A small self-supervised audio encoder (BEST-RQ), trained from scratch.
Model: 1.26M parameters, log mel input, arch tc_resnet, norm batchnorm, activation relu, depths [2, 2, 7, 2].
Training: muon at rate 0.022, 30000 steps, batches of 64.
Data: trained on read English sentences (LibriTTS-R), 15625 training examples.
Rows from block 4, named by matrix and row number. Rows with one number belong to one channel. Each number is 200 + 30 x the weight over its row's rms, rounded and kept within 0 to 999. All counts start at 0. After the name is the row's rms in percent of the matrix's.
# convs0: first width-5 conv (model.blocks.4.convs.0.weight, 96x96x5), inputs 84-95, a 5 kernel for each
# convs1: second width-5 conv (model.blocks.4.convs.1.weight, 96x96x5, transposed), outputs 84-95, a 5 kernel for each
convs0.0,107,196,200,200,200,200,189,199,188,200,200,200,200,200,200,200,225,200,200,200,200,200,202,200,200,200,200,200,200,200,200,200,182,365,175,200,190,194,210,200,200,201,200,0,200,200,200,200,200,200,200,203,191,200,200,200,200,200,200,200,200
convs1.0,098,200,191,208,202,200,184,189,190,200,238,200,200,190,193,200,201,200,202,200,200,200,201,199,204,183,200,200,199,200,200,200,200,209,200,199,200,200,200,200,200,198,200,276,200,200,200,354,0,200,200,200,200,200,204,193,200,200,203,200,200
convs0.2,174,200,200,200,200,193,200,200,200,195,196,200,200,200,200,200,200,200,200,200,200,200,200,200,196,195,200,200,200,200,200,200,200,200,200,200,200,200,204,200,209,200,200,201,200,200,200,200,200,200,200,200,200,200,200,200,200,200,200,200,200
convs1.2,126,134,200,200,200,200,200,200,200,200,201,199,200,200,200,200,200,197,200,200,186,201,200,200,200,200,199,200,200,200,200,203,265,200,201,168,200,200,200,200,199,197,202,200,200,199,201,200,200,199,203,200,200,200,200,201,195,200,200,200,200
convs0.4,092,201,200,197,195,200,200,192,193,186,199,200,200,200,200,200,200,200,200,199,200,200,200,200,200,200,194,200,200,200,200,200,201,200,199,200,224,198,198,198,199,200,201,199,200,200,200,200,200,200,200,200,200,200,200,200,200,200,200,200,200
convs1.4,045,201,208,205,200,199,137,196,199,201,203,198,200,204,201,201,215,200,200,200,200,200,189,200,200,199,202,204,201,200,200,200,200,200,198,200,200,200,200,200,200,199,200,192,173,201,201,201,180,201,200,200,200,200,201,203,200,200,200,200,200
convs0.6,126,200,203,200,201,200,202,210,200,202,162,200,200,200,200,200,200,200,200,200,200,200,200,200,200,200,201,199,200,200,200,194,200,199,200,193,188,199,201,200,199,200,200,200,200,200,200,200,200,200,200,199,200,200,200,200,200,200,200,200,200
convs1.6,213,200,200,200,199,200,200,200,200,199,200,199,199,199,200,200,200,200,200,198,193,200,209,200,200,202,199,200,200,200,195,200,200,201,200,194,200,200,200,200,200,200,200,200,203,200,258,200,200,200,200,200,200,200,224,264,200,200,200,200,200
convs0.11,214,199,200,200,193,200,200,201,203,200,199,200,200,200,200,200,200,200,200,200,200,200,201,200,199,200,200,200,200,200,199,201,200,200,212,200,198,200,198,200,200,200,200,200,200,200,200,200,200,200,200,200,200,202,200,200,200,200,200,200,200
convs1.11,130,200,201,200,200,200,200,219,199,239,200,200,203,200,203,221,202,200,201,200,218,203,205,200,405,200,285,200,205,179,191,200,200,200,200,201,201,200,200,200,200,187,198,198,201,199,198,200,226,172,205,181,216,205,205,200,198,200,200,200,201
convs0.12,074,200,200,200,200,200,200,200,200,200,177,199,200,200,200,200,200,200,200,200,199,200,200,200,200,200,200,200,200,200,200,198,200,200,200,200,196,198,200,200,196,200,200,200,198,199,200,200,200,200,200,200,200,200,200,201,200,200,200,200,200
convs1.12,072,203,202,200,200,200,200,202,202,202,201,201,202,204,203,202,197,200,198,208,184,200,199,198,161,183,200,200,200,200,200,447,200,206,198,191,200,200,200,200,200,190,205,200,224,192,203,200,200,199,200,198,188,215,196,202,200,200,200,200,200
convs0.15,067,198,200,196,191,191,186,195,194,194,475,200,200,200,200,200,200,200,200,200,200,200,200,200,194,200,200,200,202,216,221,200,200,200,200,200,199,201,131,195,197,196,200,200,200,203,200,200,200,200,200,200,200,200,201,200,200,200,200,200,200
convs1.15,107,200,203,205,203,261,63,250,237,205,202,209,201,203,200,204,200,212,201,200,192,199,207,186,205,199,201,202,187,200,195,206,201,200,200,181,200,200,200,200,200,206,201,200,200,151,208,200,200,204,195,194,198,199,200,200,189,200,201,202,200
convs0.16,171,200,204,200,200,200,198,200,210,200,200,200,200,200,200,200,200,200,200,200,200,200,200,200,201,200,199,195,200,200,200,200,200,200,200,200,200,201,239,200,200,200,200,202,200,200,200,200,200,200,200,200,200,200,200,200,200,200,200,200,200
convs1.16,138,200,201,200,199,202,200,200,202,200,197,200,200,200,200,200,205,193,205,201,247,201,226,200,209,200,202,199,202,200,209,201,200,174,201,200,200,200,200,200,200,203,200,195,200,200,195,129,212,200,200,197,203,202,195,197,200,200,196,200,200
convs0.18,167,200,201,202,212,203,194,200,199,175,147,200,200,200,200,200,200,200,200,200,200,200,200,200,200,806,200,200,200,200,200,205,200,200,200,200,200,199,200,199,200,200,200,200,200,200,200,200,200,200,200,200,200,200,200,199,200,200,200,200,200
convs1.18,123,199,171,197,194,197,200,350,240,221,206,200,204,203,202,202,196,195,194,152,207,127,144,187,207,200,203,200,200,201,216,200,217,200,201,200,200,200,200,200,200,200,200,201,199,200,200,209,197,200,196,201,200,200,200,200,200,200,200,200,200
convs0.19,122,200,200,200,200,200,200,200,200,200,200,200,200,200,200,200,200,194,191,199,195,200,202,200,200,200,200,200,200,200,200,200,200,200,200,200,237,203,200,200,198,200,200,200,200,200,200,200,200,200,200,206,200,200,200,199,200,200,200,200,200
convs1.19,176,200,200,200,200,200,200,200,200,200,200,200,200,200,200,200,200,200,200,200,200,200,200,200,199,188,200,200,200,200,200,200,200,200,200,200,200,200,200,200,200,200,194,199,200,200,199,200,200,200,200,200,200,200,200,200,200,200,200,200,200
convs0.20,109,200,201,200,200,198,200,194,200,200,199,200,200,200,200,200,200,200,200,200,201,200,200,208,200,200,200,200,206,200,200,200,223,191,200,200,200,196,200,200,179,200,96,199,200,202,200,201,200,200,200,204,200,201,200,200,200,200,200,200,200
convs1.20,287,205,200,195,203,201,197,201,202,195,196,200,202,203,201,200,200,189,216,201,200,200,200,201,200,200,200,185,196,197,200,200,200,200,52,200,200,200,200,200,200,200,200,200,200,200,203,198,179,201,200,200,200,205,85,193,200,200,200,200,200
convs0.22,067,200,200,200,198,201,199,108,97,121,166,200,200,200,200,200,200,201,207,210,201,200,200,200,200,198,204,201,200,200,200,200,200,200,200,200,199,199,200,200,202,200,200,200,200,202,200,200,200,200,200,206,200,200,200,200,200,200,200,200,200
convs1.22,059,205,200,200,200,200,200,200,200,200,200,514,206,200,304,526,202,200,200,200,203,200,199,204,217,206,200,200,200,206,203,203,197,201,200,229,200,200,200,200,200,191,195,200,200,200,200,199,199,200,201,200,200,200,200,299,200,200,200,200,200
convs0.24,068,200,200,198,200,145,199,200,200,200,200,200,200,200,199,200,200,200,200,200,200,211,229,199,196,200,200,200,200,200,200,199,199,200,198,199,168,179,201,201,200,209,214,202,198,200,200,200,200,200,200,200,202,200,200,200,200,200,200,200,200
convs1.24,118,200,200,200,200,201,200,201,200,200,201,191,200,200,202,201,203,200,200,199,198,200,200,202,175,195,200,200,200,200,200,201,222,200,199,201,200,200,200,200,200,210,200,200,200,200,199,200,201,200,200,199,153,199,206,199,200,200,200,200,200
convs0.27,160,200,200,198,198,202,200,200,200,217,199,200,200,200,200,200,200,200,200,200,199,200,200,200,200,359,200,200,200,200,190,200,200,200,192,200,200,200,200,200,164,200,200,200,199,199,200,200,200,200,200,200,199,200,199,197,200,200,200,200,200
convs1.27,137,200,197,207,209,195,200,197,198,200,201,200,200,200,200,200,200,198,206,200,195,282,200,199,200,200,199,200,200,203,187,200,200,200,200,201,200,200,200,200,200,200,174,201,200,200,200,214,199,200,187,184,201,195,199,202,200,196,200,200,200
convs0.29,150,200,200,209,200,200,201,200,198,199,200,200,200,200,200,200,200,200,200,200,200,200,199,200,179,200,200,200,200,198,200,200,200,202,200,200,198,199,199,200,199,200,200,200,200,200,200,200,200,200,200,200,200,200,202,202,200,200,200,200,200
convs1.29,114,200,205,197,189,200,200,142,178,169,196,209,204,199,202,201,203,202,200,195,200,200,196,200,200,204,202,202,200,218,201,200,200,201,200,200,200,200,200,200,199,195,200,183,200,202,200,202,137,200,201,200,260,202,198,194,200,200,200,200,200
convs0.32,079,200,200,200,200,200,210,199,199,193,201,200,200,200,200,200,200,200,200,200,199,200,199,200,200,200,200,191,200,200,200,513,151,200,200,221,200,200,200,200,213,197,200,197,200,200,200,200,200,200,200,200,199,200,200,200,200,200,200,200,200
convs1.32,094,202,186,195,200,201,200,201,207,200,201,201,200,200,200,201,206,199,201,238,200,199,202,201,203,200,198,201,200,200,200,200,193,200,200,165,200,200,200,200,200,219,200,200,201,183,196,200,202,200,216,200,200,199,200,200,200,200,200,200,201
convs0.36,138,200,202,198,200,199,200,209,204,200,199,200,200,200,200,200,200,200,200,200,200,200,200,200,200,200,200,200,200,200,200,200,200,200,200,201,211,200,200,200,201,200,320,200,200,200,200,200,200,200,200,201,200,203,200,200,200,200,200,200,200
convs1.36,209,154,199,201,200,201,201,223,206,199,193,203,200,203,200,201,192,114,199,199,199,200,198,198,200,200,196,203,267,200,184,200,200,201,196,200,200,200,200,200,200,199,200,200,186,201,196,200,213,207,200,200,175,200,194,201,200,200,198,200,200
convs0.39,178,197,199,195,188,192,200,203,204,214,202,200,200,200,200,200,200,200,200,200,200,200,198,198,200,200,200,200,198,200,200,200,203,202,200,200,200,198,199,200,200,200,200,200,200,200,200,200,200,200,200,200,200,200,200,190,200,200,200,200,200
convs1.39,103,199,201,199,200,201,226,204,209,205,183,204,201,200,209,202,202,198,200,210,197,198,200,200,200,200,200,200,164,195,200,200,200,200,201,197,200,200,200,200,200,210,226,222,202,200,203,200,201,192,198,170,201,199,200,202,200,200,200,200,200
convs0.40,104,200,200,199,194,201,200,200,202,199,200,200,200,200,200,200,200,200,200,198,200,200,203,200,191,200,200,200,447,303,200,200,200,200,200,200,212,200,202,201,204,200,200,200,200,201,200,200,200,200,200,200,200,194,203,200,200,200,200,200,200
convs1.40,153,201,199,200,200,201,200,200,200,200,200,198,200,198,199,200,200,201,200,202,199,200,172,162,194,177,195,200,204,201,200,201,200,200,200,199,200,200,200,200,200,193,201,200,200,201,202,200,200,200,199,200,187,206,196,199,200,200,200,200,200
convs0.42,194,200,198,188,196,200,200,200,200,201,201,200,200,200,200,198,200,200,200,194,200,200,201,200,200,204,200,200,232,200,200,200,200,200,196,198,200,197,196,175,199,200,201,201,200,201,200,200,200,200,200,200,199,200,200,200,200,200,200,200,200
convs1.42,122,198,201,211,202,206,199,202,200,199,198,198,199,198,199,198,196,200,167,188,229,212,200,194,200,202,203,200,200,211,197,200,378,200,200,199,200,200,200,200,200,212,187,200,238,200,199,196,202,200,207,129,199,200,201,238,200,196,200,200,200
convs0.43,196,201,200,199,201,198,148,190,201,236,248,200,200,200,200,200,200,200,200,200,200,200,200,193,200,200,200,203,200,206,200,200,200,202,201,200,200,200,200,206,201,200,200,200,198,197,200,200,200,200,200,200,200,202,200,200,200,200,200,200,200
convs1.43,114,155,196,200,200,209,204,204,200,100,200,227,217,216,210,205,204,200,200,200,182,199,200,309,80,235,199,214,204,199,178,203,123,200,200,200,200,200,200,200,200,198,200,200,200,199,200,199,200,201,201,200,200,158,209,211,200,200,200,189,200
convs0.47,062,200,186,200,200,200,200,199,193,203,201,200,200,200,200,200,200,200,200,200,200,200,200,199,200,200,200,200,200,196,188,200,200,201,213,200,0,200,201,203,241,200,201,203,198,202,200,200,200,200,200,200,200,200,200,200,200,200,200,200,200
convs1.47,166,204,200,359,200,200,219,162,200,159,200,200,200,200,200,200,199,200,266,200,200,198,200,200,200,200,194,200,201,200,200,271,195,188,200,200,200,200,200,200,200,373,29,200,200,200,212,208,200,200,200,200,200,200,200,200,200,200,200,200,200
convs0.49,182,197,198,196,197,196,198,199,195,199,201,200,200,200,200,200,200,200,200,200,201,200,200,200,200,205,200,200,200,200,200,200,200,200,200,199,210,200,200,203,203,201,200,200,200,200,200,200,200,200,200,200,200,200,200,200,200,200,200,200,200
convs1.49,177,200,200,197,205,203,194,196,200,201,203,200,201,200,200,203,199,201,200,199,206,205,201,200,201,199,205,200,201,193,199,200,200,199,193,210,200,200,200,200,200,200,198,200,200,202,198,200,200,200,200,200,200,195,0,199,200,200,200,200,200
convs0.54,158,200,200,200,200,200,200,200,200,200,200,200,200,200,200,199,199,200,200,200,200,198,200,200,200,200,200,200,200,200,200,184,200,200,200,200,198,197,178,196,194,200,195,200,200,200,203,200,200,200,200,200,200,200,200,200,200,200,200,200,200
convs1.54,246,199,200,194,200,201,208,198,202,187,200,201,200,200,200,200,199,199,200,200,200,200,200,199,202,198,200,200,201,197,200,199,200,201,371,202,200,200,200,200,200,200,201,200,195,207,200,200,199,198,200,200,200,215,200,213,200,200,200,200,200
convs0.56,162,200,197,200,199,200,199,160,198,203,200,200,200,200,200,200,202,200,200,200,203,200,200,199,200,191,200,200,200,200,200,200,208,189,201,200,200,200,200,198,199,200,191,200,200,200,200,200,200,200,200,200,200,200,200,231,200,200,200,200,200
convs1.56,109,184,192,184,202,199,198,198,200,107,198,200,200,200,200,200,228,200,200,201,207,200,198,206,200,200,202,200,199,200,200,201,197,200,177,200,200,200,200,200,200,210,197,200,314,200,195,203,200,200,234,200,200,204,200,201,200,200,200,200,200
convs0.57,077,189,200,200,200,200,184,191,199,199,201,200,200,200,200,200,200,200,200,200,200,200,201,200,200,200,200,200,200,200,200,203,207,200,200,200,202,180,191,201,202,200,199,198,200,199,200,200,200,200,200,200,200,200,200,200,200,200,200,200,200
convs1.57,073,199,200,205,225,203,201,200,200,200,200,200,200,200,199,200,140,195,200,200,204,199,200,192,156,196,204,225,200,200,200,230,200,200,277,202,200,200,200,200,200,200,200,200,335,200,200,200,194,200,200,200,200,200,204,203,212,200,200,200,200
convs0.60,163,200,199,189,169,189,832,196,175,195,300,200,200,200,200,200,199,200,200,199,196,200,200,200,200,200,200,198,200,198,200,201,200,200,200,200,177,172,184,195,194,200,200,204,200,200,200,200,200,200,200,200,201,200,200,200,200,200,200,200,200
convs1.60,083,201,205,198,201,200,295,211,200,200,193,182,103,112,0,0,200,200,200,203,200,194,200,200,200,200,192,200,200,194,201,201,200,198,200,198,200,200,200,200,200,188,200,203,200,198,200,200,210,200,200,195,199,200,200,200,200,200,200,200,200
convs0.62,074,192,190,203,201,200,200,200,200,200,200,200,200,200,200,202,200,200,201,200,200,200,200,200,200,200,200,200,200,200,200,199,420,200,199,196,200,200,200,200,200,200,200,200,200,200,200,200,200,200,200,197,198,200,198,433,200,200,200,200,200
convs1.62,055,200,200,201,200,202,200,200,200,199,228,201,200,200,200,200,200,200,200,213,198,200,294,266,228,201,200,200,201,200,201,200,197,202,194,200,200,200,200,200,200,200,199,200,200,200,200,200,200,197,200,104,209,218,209,200,200,200,200,200,200
convs0.63,104,200,200,200,200,200,200,200,200,200,200,200,200,200,200,200,198,200,200,200,201,200,200,200,202,200,200,192,195,250,200,200,200,200,199,199,203,201,201,202,205,200,200,199,200,199,200,200,200,200,200,200,200,200,191,188,200,200,200,200,200
convs1.63,093,202,200,200,194,193,200,200,198,200,200,254,203,200,200,209,200,200,197,198,199,181,88,196,311,394,200,205,203,200,206,195,212,200,200,201,200,200,200,200,200,200,195,243,200,206,193,200,200,204,178,200,200,201,211,219,200,200,215,200,200
convs0.65,101,200,200,200,200,202,203,199,200,200,201,200,200,200,200,200,197,200,200,200,200,200,200,200,200,200,200,200,200,200,200,193,200,200,200,200,201,198,198,200,202,271,199,200,200,200,200,200,200,200,200,202,200,200,200,200,200,200,200,200,200
convs1.65,125,200,201,192,176,200,199,201,205,208,197,170,173,192,196,196,198,204,201,203,197,202,200,200,200,201,186,196,199,204,199,193,200,200,197,201,200,200,200,200,200,201,200,200,197,137,229,252,200,198,195,222,200,200,201,200,179,200,200,200,202
convs0.68,177,200,200,200,200,200,198,225,200,195,200,200,200,198,200,200,200,200,200,200,200,200,200,200,200,200,202,200,196,200,200,200,199,200,200,200,200,201,200,200,200,201,201,200,200,200,200,200,200,200,200,200,200,200,200,200,200,200,200,200,200
convs1.68,204,207,202,208,164,199,197,198,200,181,200,205,201,203,210,206,205,205,201,197,189,200,200,202,200,195,201,203,204,200,236,202,201,199,202,200,200,200,200,200,200,200,208,200,201,200,199,202,87,198,200,200,200,185,200,190,200,200,200,211,200
convs0.69,105,200,200,195,191,200,200,199,204,200,201,200,200,200,200,200,209,200,202,200,200,200,200,371,176,200,200,200,200,221,201,200,200,200,200,199,200,201,200,200,200,200,199,198,200,201,200,200,200,200,200,200,200,201,498,200,200,200,200,200,200
convs1.69,251,200,200,160,203,197,200,200,201,199,199,200,200,200,200,200,200,199,201,199,200,198,186,213,200,200,204,208,292,202,202,199,200,200,200,200,200,200,200,200,200,199,199,200,200,200,201,200,200,0,200,200,186,140,196,207,200,200,200,200,198
convs0.74,112,200,200,201,200,200,200,197,213,198,196,200,200,200,200,200,200,200,200,200,200,200,200,216,246,200,200,200,577,204,200,200,200,200,199,200,202,200,199,200,205,200,200,200,200,200,200,200,200,200,200,200,200,200,202,200,200,200,200,200,200
convs1.74,218,191,200,200,200,282,196,200,198,201,199,203,200,193,200,200,210,205,200,202,215,200,200,200,204,230,200,200,231,200,200,198,198,200,182,200,200,200,200,200,200,201,199,202,200,200,189,195,200,200,263,200,165,210,200,200,200,200,200,200,200
convs0.75,419,201,200,200,200,200,200,197,200,200,200,841,200,200,200,239,200,200,200,200,200,219,200,200,200,200,200,200,200,200,200,200,200,200,200,200,200,200,200,199,200,200,200,200,200,200,200,200,200,201,200,202,200,200,200,200,200,200,200,200,200
convs1.75,102,200,200,200,200,200,200,200,200,200,200,200,200,200,200,173,200,200,200,200,200,200,200,200,200,203,200,200,200,200,200,200,200,200,200,200,200,200,200,200,200,200,200,200,200,200,200,200,200,200,200,200,200,200,200,200,200,200,200,200,200
convs0.76,053,200,200,204,200,208,201,174,184,173,175,200,200,200,200,200,196,200,200,207,220,196,200,203,199,198,200,200,199,193,201,152,156,200,206,199,203,205,214,200,200,202,219,220,222,200,200,200,200,200,200,200,202,199,198,200,200,200,200,200,200
convs1.76,041,249,225,201,203,202,200,208,61,107,171,200,200,207,200,205,302,201,200,200,200,200,202,142,169,230,200,124,198,197,200,200,275,202,189,192,200,200,200,200,200,200,232,186,199,197,200,199,200,190,200,202,200,200,200,201,200,203,197,200,200
convs0.81,316,200,200,200,197,184,200,200,200,200,200,199,200,200,200,211,200,200,200,200,199,200,200,200,200,200,200,200,200,200,200,200,200,200,200,200,200,200,200,167,54,200,200,200,202,200,200,200,200,200,200,200,200,200,200,200,200,200,200,200,200
convs1.81,260,200,200,200,200,204,200,200,200,200,197,200,200,200,200,200,200,200,200,201,201,200,200,199,199,200,200,200,200,200,200,200,200,200,200,200,200,143,200,200,200,200,200,200,200,200,200,200,200,200,200,200,200,200,200,176,200,200,200,200,200
convs0.83,111,200,198,201,201,200,202,200,185,211,200,200,200,200,200,200,201,200,201,200,200,199,200,200,200,200,200,200,200,200,200,200,200,200,200,200,201,197,199,200,199,200,198,200,200,200,200,200,200,200,200,199,200,200,200,200,200,200,200,200,200
convs1.83,076,198,200,199,203,200,185,194,196,197,200,213,217,228,216,212,198,198,150,198,200,202,200,200,200,199,204,201,199,200,200,199,203,212,200,200,200,200,200,200,200,189,214,241,204,201,192,206,216,242,200,200,200,200,200,201,200,200,200,200,200
convs0.85,101,201,211,201,200,201,200,200,197,201,200,200,200,200,200,200,200,200,200,200,200,232,201,200,200,202,200,200,202,201,199,200,200,200,199,200,201,200,199,201,196,200,200,200,209,200,200,200,200,200,200,200,200,200,199,202,200,200,200,200,200
convs1.85,173,196,200,200,195,197,200,200,201,198,201,209,212,208,205,209,200,196,200,200,198,200,198,142,199,194,200,201,120,202,207,200,201,199,201,200,200,200,200,200,200,200,200,200,198,200,200,200,200,201,197,202,196,199,201,200,200,231,202,195,200
convs0.90,083,200,200,202,200,200,220,205,63,200,200,200,200,200,200,200,200,200,200,200,197,200,201,201,200,200,200,202,200,200,200,200,200,197,200,200,185,200,177,200,200,198,200,369,201,200,200,200,200,200,200,201,200,197,200,200,200,200,200,200,200
convs1.90,254,199,200,199,200,200,195,200,185,200,200,201,202,201,203,203,200,200,203,200,200,200,200,201,200,201,200,197,200,201,200,200,200,200,200,201,200,200,200,200,200,200,200,515,200,200,200,200,198,200,200,200,200,200,200,199,200,200,200,200,197
convs0.92,208,204,204,207,202,204,200,200,200,200,200,198,264,201,278,203,199,201,200,200,199,200,200,200,200,200,200,200,200,200,200,200,200,200,200,200,200,200,200,200,200,195,200,200,200,199,200,200,200,200,200,200,200,200,200,200,200,200,200,200,200
convs1.92,199,200,200,200,200,202,200,200,200,200,200,209,197,203,200,200,200,200,200,200,200,200,200,200,200,200,200,200,200,200,200,200,200,200,200,200,200,200,200,200,200,200,200,200,200,200,200,200,200,200,200,200,200,200,200,200,200,200,200,200,200