Rows from block 4 of a small self-supervised audio encoder (BEST-RQ), named by matrix and row number. Rows with one number belong to one channel. Each number is 128 + 32 x the weight over its row's rms, rounded and kept within 0 to 255. All counts start at 0.
After each channel's rows are labels from the 100 clips, of 14976, where the channel reaches its highest value: "top examples" is what is common among them. Only what is clearly more common there than usual is listed. The data: read English sentences (LibriTTS-R). In brackets: how many of the 100.
# convs0: first width-5 conv (model.blocks.4.convs.0.weight, 96x96x5, each kernel summed), inputs 0-95
# convs1: second width-5 conv (model.blocks.4.convs.1.weight, 96x96x5, transposed, each kernel summed), outputs 0-95

convs0.69 [127 128 128 127 128 126 131 129 128 107 200 128 146 130 117 128 128 126 127 128 128 128 128 127 128 127 127 128 128 127 127 255 128 129 128 133 100 128 128 130 129 122 128 127 134 123 128 118 129 128 131 128 129 122 128 128  31 125 122 128 128 128 125 129 142 128 119 127 128 128 128 128 201 133 127 128 128 126 128 128 130 128 104 128 121 130 128 133 200 139 127 128 126 128 255 128]
convs1.69 [124 153 128 129 128 129 110 127 128 129 124 140  57 129 129 122 127 128 128 127 128 126 129 128 138 102 130 129 131 127 129 188 137 155 128 123 253 123 128 144 129 139 128 128 134 127 255 136 128 129 134 128 196 127 129 128 149 127 120 117 133   1 127 140 128 126 125 128 128 142 126 125 123 124 130 128  36 127 129  72 128 128 132 129 110 128 127 128 127 176 127 128 127  14  96 127]
top examples: voice: female (83)

convs0.42 [129 128 128 129 128 134 132 128 128 128 129 128 125 123 128 128 127 125 200 124 126 126 120 131 128 128 128 128 128 128 126 129 130 128 128 129 139 128 128 128 128 128 128 130 133 128 129 128 124 128 255 127 128 133 129 128 125 128 129 128 128 128 128 122 130 129  71 129 128 125 128 128 103 124 127 125 125 130 128 129 129 128 110 128 120 129 127 125 130 142 125 113 129 128 127 128]
convs1.42 [132 123 126 128 128 131 131 120 123 133 154  97 125 120 122 133 129  61 118 132 127 128 123 128 128 130 127 128 146 127 118 132  66 117 138 116 170 122 131 140 128 154 128 121 124 131 109 123 131 123  90   0 128 128 128 127 154 171 130 130 128 127 135 135 108 124 128   0 128 137 131 125 128 148 124 129 129 152 137 141 141 126 127 229 134 128 126 121 131 132 188 128 141 129 117 127]
top examples: voice: male (91)

convs0.65 [128 128  86 181 128 129 128 130 128 126 127 128 129 255 117 129 128 122 127  83 128 128 137 125 129 255 124 129 128 128 128 127 128 129 128 128 119 124 128 129 189 130 128 128 128 134 128 128 128 128 127 129 128 128 128 128 119 128 128 128 132 128 146 117 128 128  13 128 128 128 128 128 188  57 128  81 128 128 128 128 128 128 124 128 129 130 128 127 128 128 125 128 158 128 129 128]
convs1.65 [125 133 210 122 128 127 128 129 121 130  96 139 125 255 127 122 130 131 124 128 134 126 133 128 122 165 129 126 124 129 128 125 122 127 128 128 129 132 138 128 121 127 141 128 142 126 128 122 133 125 134 126 126 132 156 134 138 142 122 128  84 131 153 130 128 128 129 130 132 128 124 128 133 123  46 131 148 127 133 134 129 128 127 139 119 131 107 129 129 123 125 128 109 150 135 122]
top examples: voice: female (78)

convs0.81 [128 128 128 127 131 123 121 128 128 128 126 128 127 128 125 128 128 129 125 128 116 121 127 127 130 130 128 128 128 127 126 127 128 128 128 114 127 126 129 128 125 127 255 130 130 127 128 128 127 128 127 129 128 131 126 128 127 128 128 128 133 128 128 128 127 128 128 128 126 128 128 128 128 121 128 125 128 128 127 119 126 128 127 127 121 128 132 128 128 128 128  64 129 128 128 128]
convs1.81 [128 164 129 128 129 128 128 127 126 128  60 127 125 128 128 128 132 128 255 128 128 225 194 128 130 128 128 128 128 128 128 128 128 128 128 128 128 177 128 128 128 127 192 129 124 128 128 129 127 127 127 128 128 128 128   0 128 128 128 128 129 128 128 127 128 128 128 129 152 128 128 128 127 130 128 129 128 128 127 129 150 128 129 128 130 127 128 129 127 128 128  99 128 128 116 128]
top examples: voice: female (96)

convs0.2 [128 128 128 134 128 131 128 129 128 128 131 128 125 130 114 128 128 128 131 128 126 147 132 128 129 124 129 128 128 128 130 129 128 129 128 128 116 144 128 116 222 138 128  57 132 125 124 128 127 128 125 168 126 116 125 128  84 128 130 128 228 129 120 112   0 128 112 129 129 126 128 128 127  87 128 107 128 128 128 126 128 128 124 128 116 112 128 128 113 127 127 151 129 128 128 128]
convs1.2 [128 247 128 119 128  84 128  96 128 130 128 128 113 131 128 123 139 106 126 128 128 129 194 128 130 132 131 136 158 144 129 128 128 238 132 128 117 180 130 237  77 131 179  55 126 128 171 127 129 126 128 110 135  97 125 127 122 127 127 127 195 127  97  51 255 128 129 123 127 130 131 128 141 125 130 138 129 128 143 134 134 128 134 128  95 128 127 119 128 128 147 128 127 129 128 125]
top examples: voice: female (82)

convs0.92 [128 128 128 127 127 120 128 127 128 128 129 128 129 128 128 128 128 128 123 126 130 255  82 128 128 128 128 129 128 124 128 128 128 128 128 128 125 128 128 128 124 125 128 129 123 134 128 133 128 128 128 102 128 128 128 128 128 128 127 128 128 128 128 129 120 129 128 128 124 128 128 128 126  70 128 131 128 128 128 122 128 128 127 128 138 128 196 128 128 128 128 127 125 128 128 128]
convs1.92 [128 130 128 128 128 128 128 128 128 129 129 126 121 128 128 128 124 127 131 128 128   0 176 128 137 128 125 128 128 129 128 128 128 129 132 128 128 127 128 124 147 128 209   0 127 129 128 127 128 128 128 107 128 128 128  27 125 125 128 127 128 127 127 128 128 133 130 128 127 128 128 128 127 128 128 130 128 127 128 128 255 128 139 127 130 128 135 128 128 128 128 128 128 128 128 128]
top examples: voice: female (97)

convs0.22 [128 128 128 137 128 126 127 132 128 128 125 128 130 129 135 128 135 129 124 127 129 127 106 123 146 128 128 128 128 130 115 128 128 128 128 139 107 129 128 139 128 121 128 134 127 129 128 128 149 128 126 128 128 128  94 128 123 128 127 127 128 128 129 130 129 124 139 127 130 128 128 128 155 140 128 134 255 128 129 116 133 128 124 255 128  25 128 134 127 129 128 128 129 128 130 128]
convs1.22 [128 130 130 114 128  21 129 126 119 126 125 111 128 127 129 132 119 131 128 128 128 141 125 128 120 128 120 127 122 128 196 128 131 128 133 113 125 129 126 130 128 128 128 145 105 131 132 130 167 118 127 140 128 129 171 120 131 119 125 128 126 127 132 122 120 129 124 253 127 119 131 127 130 125 104 127 132 129 124 128 122 128 128 131 130 128 255 130 137 131 137 128 124 128 160 128]
top examples: voice: male (99)

convs0.19 [128 128 128 128 128 143 128 128 128 128 128 128 139 144 137 128 128 127 129 127 128 127 148 128 118 123 128 128 128 128 129 128 128 141 128 128 127 128 128 129 255 142 128 147 127 126 125 125 128 128 128 156 128  94 127 128 136 128 131 128 126 128 136  20 255 128 128 129 128 128 128 128 129 104 128 116 128 128 128 124 128 128 128 128 128 128 128 121 129 128 128 140 128 128 129 128]
convs1.19 [128 129 129 129 128 124 128 128 130 137 125 128 126 128 128 127 128 129 128 128 128 128 127 128 128 128 128 128 127 128 128 128 126 132 128 128 129 127 128 127 255 129 128   0 128 128 129 128 128 128 128 127 131 128 128 128 128 128 128 128 139 128 128 127  88 128 128 128 128 128 128 128 128 127 129 128 128 128 128 128 128 128 128 128 128 128 128 128 123 128 128 128 126 128 128 128]
top examples: the word "and" (69)